{
  "model": "masked image model",
  "dataset": "retinal OCT scans (Kermany 2017)",
  "train_examples": 98430,
  "image_size": 48,
  "crop_scale_min": 1,
  "horizontal_flip": true,
  "translate": 0.12,
  "color_jitter": 0.2,
  "method": "simmim",
  "mask_ratio": 0.75,
  "loss": "l1",
  "arch": "swin",
  "norm": "rmsnorm",
  "norm_position": "pre",
  "activation": "gelu",
  "mlp_ratio": 6,
  "head_dim": 64,
  "fused_qkv": true,
  "bias": "qkv",
  "qk_norm": true,
  "layer_scale_init": 1.0,
  "parallel_block": false,
  "inner_norm": false,
  "moe": "expert_choice",
  "drop_path": 0.1,
  "num_experts": 32,
  "moe_every": 2,
  "expert_mlp_ratio": 1,
  "experts_per_token": 2,
  "shared_expert": true,
  "patch_size": [2, 2],
  "depths": [4, 7, 4],
  "widths": [80, 160, 320],
  "residual_init": "none",
  "optimizer": "cautious_adamw",
  "lr": 0.00093,
  "beta1": 0.9,
  "beta2": 0.999,
  "eps": 1e-08,
  "cautious_weight_decay": true,
  "steps": 11800,
  "batch_size": 256,
  "epochs": 30.7,
  "lr_schedule": "wsd_sqrt",
  "decay_fraction": 0.3,
  "final_lr_fraction": 0.1,
  "warmup_steps": 1180,
  "weight_decay": 0.1
}
Rows from block 8, named by matrix and row number. Each number is 128 + 32 x the weight over its row's rms, rounded and kept within 0 to 255. All counts start at 0. Numbers have three digits each. After the name is the row's rms in percent of the matrix's.
# fc2: MLP down (model.blocks.8.mlp.fc2.weight, 160x960), inputs 276-413
fc2.129 100:164125146130160126255141159151164179210087121179089133140114160102145128106146113181150141095114118141115178102177102149110071076181087061152094109090127144095123115133165167074129143145071173151134130157190128149122141123119145134146130124115156137191071110141125121097098213168145076150171126114182121099132151110140125117100096113189143162106141154074139139204127185140103184159156074156108098149154158144151118
fc2.130 103:132130143157192128173150143124183130130134111124123103130167107125126145189108143108169118125033125111182033087065155139149137160099089174120116147136122092064146086110106109116116095128165131174078095106104163146159092175158107179056093144171074166128134090152102105136144139095123125122133078151068120131112169099165239110108148132148111135128136103147149141127105187104184169164149102101144131060130108166110115
fc2.131 097:170177152115139140051127152128165144163094110138120189163169175110098142134110099125130165092080151115046058161108125082125098088166138122113121123150125101074126137134074152127114086082213142164132164139142048133106044096176079048114077045085125090173124115094077161173095143174109120123105088077162116129128137162103196161130100142134123149141121103133103133157169146143180063084122138103106107125056112152079131
fc2.132 104:128122200173155150245135126094095181084062173092114164187117102089078136121196125095097157126167157079151146126084116142120139100156114128164133110099164133136102133161149101119096173084161197123129122178140153207132153139137152103140114088089132112118133116129206120132057101189143129119088115099132181162176155138104180132137174167155137116128116144180107155107098097115145048156161130119132085207126183125134128
fc2.133 104:145129158103129094072171166131124124131109134119102099116082168118129103115142158140132117191123130138160061116087141061105159079161132117095080137127109087125119138155114114151116090117153120110165118168128099080149117143148136145104177150136186107142102092172125135157079178116138111104086091172142135172124135177103115123164099132131132135112115128150130119148185134101108144104104125157183135127186152132115144
fc2.134 100:174165091121168100175157083160113109136091178153108162122077109108084137185119145096186117088107099184161166078155123127091140149186076111131120097111105172038123172160177123166141176123148117136129144157105142105121187148148102096177119115068126116135091129120071083186156149103118148107134125141122126153084167166129107164161106084103122109109162162154155134235177123142082161087133083177164055179095111156114164
fc2.135 095:129113122114109124178135115099156155136139096092115101114094132129101123169126110076103114060089122081102127118120154135146174143114125141154170114138158096103082149158092105103067055137080124111131136103106155060117109097152167142142104125057121090163154160108104158176162114156170196137084146094096125152168089186120214103095156105153176155136105132100083102161159053148118082137139091078109120108079050095143157
fc2.136 096:145105193172145093051154109116154145177159079167150157135092091152135137079151116100111126075131151108111096132108123130134082165093135125136139126132095179131139143107100090143147168124067147171124142104194097128105091130172135134068149073101136151167093109132181133133050079134144116155118119109135107170128150155194144144182179138165163151147099094127089100159140129107176105093106198201107135117103103077135112
fc2.137 095:115125131136129153131112185154125144133112146146122084135195113121111157174155106091142091099127154167108128124169094070133145109144160120121128194203187108151154042143106150121111139133208097075092163091087039139121122154148117180104101080122115128156115121094183161140164146076157116130139167128111119099112161132078095101133128086116141103106125135077071181085154154071096102116137125115064132085124114171134099
fc2.138 101:094181149189113120128133139081114120075162117125165113088160124075144091192083074171056150156073143095128095122172106049093140155102149115142098145150144107103119125174107128136167117131157115203144138146156116116170128137116139141119102119079110132078113184155114091153112149105140103124128153097150117129154152102145117186061132161078119177164095102128082155109150123187159156155160112116147167105054090092087115
fc2.139 119:136164107139107147079179130099083138125111116108130105183109137126138134179094162118120135129113153134121116110126091164087087077117053091112120201126119067159095130148108115192041102169116118071158100145078106170136141151145154168112088117115134111129081137140063190134140091146109096125113106102087156119139171111134123089080000096152126106135108132104186092097174078098142128142122076062117100082102123152101172
fc2.140 108:098165154134145102079138140152100162087187134118108112133158162122037100149112105138099140075113141153110123157087107154090181074142086170174133144112160106115122115142137105087141130121207121162103114156098136072107102135095096139098140079120114124118099128134096119112131138154162151144121127078107136130137120098104118101095122152159143109136126151084098105128132121142093159145087074106112145109117123147159159
fc2.141 105:115110194150155122048125122138150129156121122126123106129154166138128062085107134119153132182144152127127050132101116064126169198138086104170120105175148125150142087118132083091151116119126108172141118121153151101101091105124133178123144115160185114180184150166134157149154095156080123123117081141099120176097134102077156105148089089173084116101033182131125124149096070121131150108135113132099164158137083144129104
fc2.142 096:093109142125114198074095092143138126149148093123083087100213105177144192193106143112075075130094177072156144122148154100145119131094116066147138172134085096138139122044099147123110140159145029067120145129058112102172073123136109155150103168113159127146117144137090148125126148080151092074158110136111152123161145095077128132135138126154147138127112129112187122033098144091142124154145105163127108082173086123183148
fc2.143 101:162112153169124104053155112100102074089167127152122141151131082116073152144114098108176123115109127181112170140106132139147075136172056130093141132114150113153139099090101155191057108085135085167142173096109089147120139170165106156134101162119127161122167161057144114163166133079147138123125134124085134084127147104122094120174098112104130104060122147149109204163129096052116137100145074120101149166095124126096157
fc2.144 098:143153038161082100130157153130141061142086114153105134193089144124080097108163128165096138090123134108188142124161126070127121140118156141128108103099122136105123157135103131092148161119152153102138134142114071121123119121104153053144100119103114131125122127123094132109000110103105116139082109107121109115106134118140089116175124153118142139080161143162103168110131089159206085112154113131102061138142128141132136
fc2.145 101:120120134096104190171150139149146120130163112147125111121139139136144110154167132113130168137147137096143126128110061117101121064168181107067130101132070043103154120103099135152067144082162131071151150111175111065131163097107071135147154143089166083112117145172111100155182165096103128124084127132147145122142141128098115101085040110136145160103138131118218118116138163113153096105129121136135116125168122121139174
fc2.146 098:117144131144123108098180170095133134143114104077125142146061144131137144071128148133146158114147150119160132182107167126089090155144155173121155071134179122189101107115078115117107139114122123126131203159078134169148181122114143120141116129093119119083159193091133169133032136167161123111136164116138100100102140080144125136136130118096124143204140166128108166154137130129117131101171131118144122139156112149087111