Weights of a small masked image model: norm rmsnorm, cautious_adamw at rate 0.00093.
Rows from block 3 of a small masked image model, named by matrix and row number. Rows with one number within an expert belong to one neuron, the router's apart. Each number is 128 + 32 x the weight over its row's rms, rounded and kept within 0 to 255. All counts start at 0. Numbers have three digits each.
After each expert's rows are labels from the 100 images, of 14848, where the router gives the expert most weight on average: "strongest on" is what is common among them. Only what is clearly more common there than usual is listed. The data: retinal OCT scans (Kermany 2017). In brackets: how many of the 100, against the usual share in percent.
# router: router (model.blocks.3.mlp.router.weight, 32x80), inputs 0-79
# up: expert up (model.blocks.3.mlp.up, 32x80x80), inputs 0-79
# down: expert down (model.blocks.3.mlp.down, 32x80x80, transposed), outputs 0-79

# expert 16
router.16:091117139137121111075168151132104084147115144171144145116093100165128113120153163125157120076104128182130069105127131138136060114127128124159174121185122180099133112137135189139123100105105156090171089131177124089138200042125134089160159053
up.9:089170127086166165071107101130134198201127161130179161171102147154118154120110145074117130123104098138137135141151091090099158171069146115143145142111146123119130171166164138105204171124198104137067116117104115189129100149115080125117120165
down.9:113180101156130133154187171207136113187134119089150121143085120111164141101114071126141134170171141121120120119208108112118135131145081076100134155122163118132071146115151123123128124086156124172114114128124104157106115057104160065094195192
up.10:111171101098111143128100089211148121130148112168146118148102130184096101119139133130105138146136155059193158126100149133111169125191088125126125144137154102198073123137113166162119133139166131078161092163168160110137160138158164161119228106
down.10:151178156139182138098171133072119121146092131127114186139193099127173144128131105111167046124136118073172168186106146113102132115149110084110111094169144099132172069092162112166139179092096128092115127078123159116097120136080121162072107125
strongest on: finding: normal (84 vs 51.6)

# expert 5
router.5:150138147182119161089138165168138195149082155140110100146121139199103084136112143142189106105079116117202138133163101121143092165103159140166131129157133137077092151134154075133169177187140079131088085162122121141193151116126145073151119142
up.9:085109100158111141112087138149141160147119136132089123126096142162133107128113134154116073144102092156161175148193165097069160103153087118135121167136189100108115139116220096147114146151110048077092113116149153167166110196138176141133135187
down.9:142091156143137141187099126155121137110129171095167147112117074086145142115126093120170099130131119110119141091134148156094116151138190090060142154136158086181090074149138149095164123067154116138088129108118042145120096024150143143140177128
up.10:108153113079110106068107153191160116133128158151077144210131106150095106133136142067133100141084188110161116119060077107126148135126161139138163099122115196118127102111106134091149190143140161080151165136137075103111188108148075115112150107
down.10:106151087106170138125128105158196120107069124099095108219140157096151070130128130077137162174110194111127143159098075114152123146123187173131174138132105145061132118141107117048155131104143164108088138130148141117103161112130126159168163090
strongest on: finding: diabetic macular edema (40 vs 11.7)

# expert 2
router.2:144149123160111110117156103116076167102150086068170159109189158134108160099119126123137102141081117139099119082091138125075144119123114111104108135141128102149056129183109162086091113075197131109147148068200175111171101146106123147176146065
up.0:124133085144102087100154132178123179076083162094102125110103186186115143131123103095142143101133105132132023143061169134168151104103171128115120101122138141145174137118108147114158117136076130116148079112206208173109145110121135111122094123
down.0:127116143168119102135099092141116093094133154141080087129075066140161108114117152092148106128166134135099121158085188195123107154090153198069120184153123152182156088093149141170132088140156100109089134146081128108171109182161144140197108138
up.1:144126125132110125111156124000117110140161109129161095099142126120106173116153105135097141098113118118119113067105119096160026166106090140146133184139105163114147134153153106119158070147137120066087142128089160150145111147079137108169155087
down.1:102104096156140155115173141141120109123129152160092112100121131098105133085131130089140126162089190099188126154110086109136191187118093069121166131174063137169113163089148146110087202183130140138068117142171114111181158128157157150094124079
strongest on: finding: choroidal neovascularization (60 vs 29.3)

# expert 12
router.12:122138115144108175126112119070097103137084053071139108087121167100100088150086099152124148143161129168142127146145157124176086143111122052122120117132093097151136121093173150160123096139082129188109182135157190148082097141153127188091080083
up.9:116128181145094140238129124194149159105126118175111139156119008136111163132113118125116141114102090113112116112131172172094097108061112147096147138110115098142126083142107165109054096130110144128139134111123078140165160099086123157133107129
down.9:091165135180100118140108110136119136122148129120121169149152130143079089148111174135108139081145128163120067129108132179126145040149153218072140064071144123123125087128120121165099115086094106085127103078077100095106112195136168107106108119
up.10:135068138095129157182122115106167162129177132052127145138160159137148129102133115149101166122126175174149137111122109144157191161145105162115144124102078102086122062160133153144125127077069129153133143090092127160139100083107213156194129180
down.10:092151088092130091093127119102139088134114166169183155169141115172171148160060142107160102131151114188098104097139151118167127083104150117091096150182194140161141173089121155136129121126107117139152119155173100086168131140159039175171131092
strongest on: finding: choroidal neovascularization (59 vs 29.3)

# expert 7
router.7:128133143082211113148146164117157123158157115058181128032140123118137162073179072138118139134138116092094168088108185153102152094131112091152127086085173112172164151164124165097137141143106114143099126095143183094122069131140148119131136143
up.0:103127108153113121139115154095078102123128132093200088121125109188129148121088058109109193137096152116127075099182147148097120161149140122124075151124099105139164178164139085155137129146148159168093161205131142156064146194084090090124125135
down.0:181160077114119156188124135192090166131117106101111111129127064118143116129130151078161127153130140115180139133160114110162141121054093110124082094122143080089157111158140156109122120135094121130160115174061130140101087066086137094157213174
up.1:122151179141165097130102182101146136103091072113146108096160129139106142119148136121220187192067161082097091148209143138129113118113139117115142131137170124131172108117107091118169134117204118126159100084159134095138110127122163067140112179
down.1:140192181128140115147137120106139140163109137133118116063098123151114133097191168145120113135111091106103123115158157169171166127088092144170113069133153127079171100179052154108143144132145073073117102206102165116135156142140146114117210129
strongest on: finding: diabetic macular edema (28 vs 11.7)

# expert 0
router.0:174119148083163148151127151239127105086174162117131059154144123103147113168124143145166179176091207117130089108108155095142162128118127106122140187115117155130125138096114121127168196128150117114142100104073113098137096055112104106141108144
up.9:091094124153125052063128161139155149129152182168104122150112118110114166139098155119182139144138195096089131144099169155126068143123078109149076140076145132122093103098091133106137115138194117085174104137093164102151187096123076129174137172
down.9:152166088166058091094123199179079152174123111107124117146091135152133095191204146122117119105106121133193131146087139116116137122089175148101156128137045136127117105123142064141124148156128124121103183074118109074149123118164149113127085156
up.10:184126126109143153118149134165124196094123155098131148101140161130154097183168127172154115096137141127191148121147143115137158175147093183150169121175065165126122139169173118149083137097120130171120098127070141165123113076058173196157122083
down.10:130135155105107165177098055095084086117162148100121158080204103119151186121123110101107079108149135109102123169152154168114085153140097104072096169066145128124069130094139149197168110165113116124166122130169108106180145138104147109151156158
strongest on: finding: diabetic macular edema (31 vs 11.7)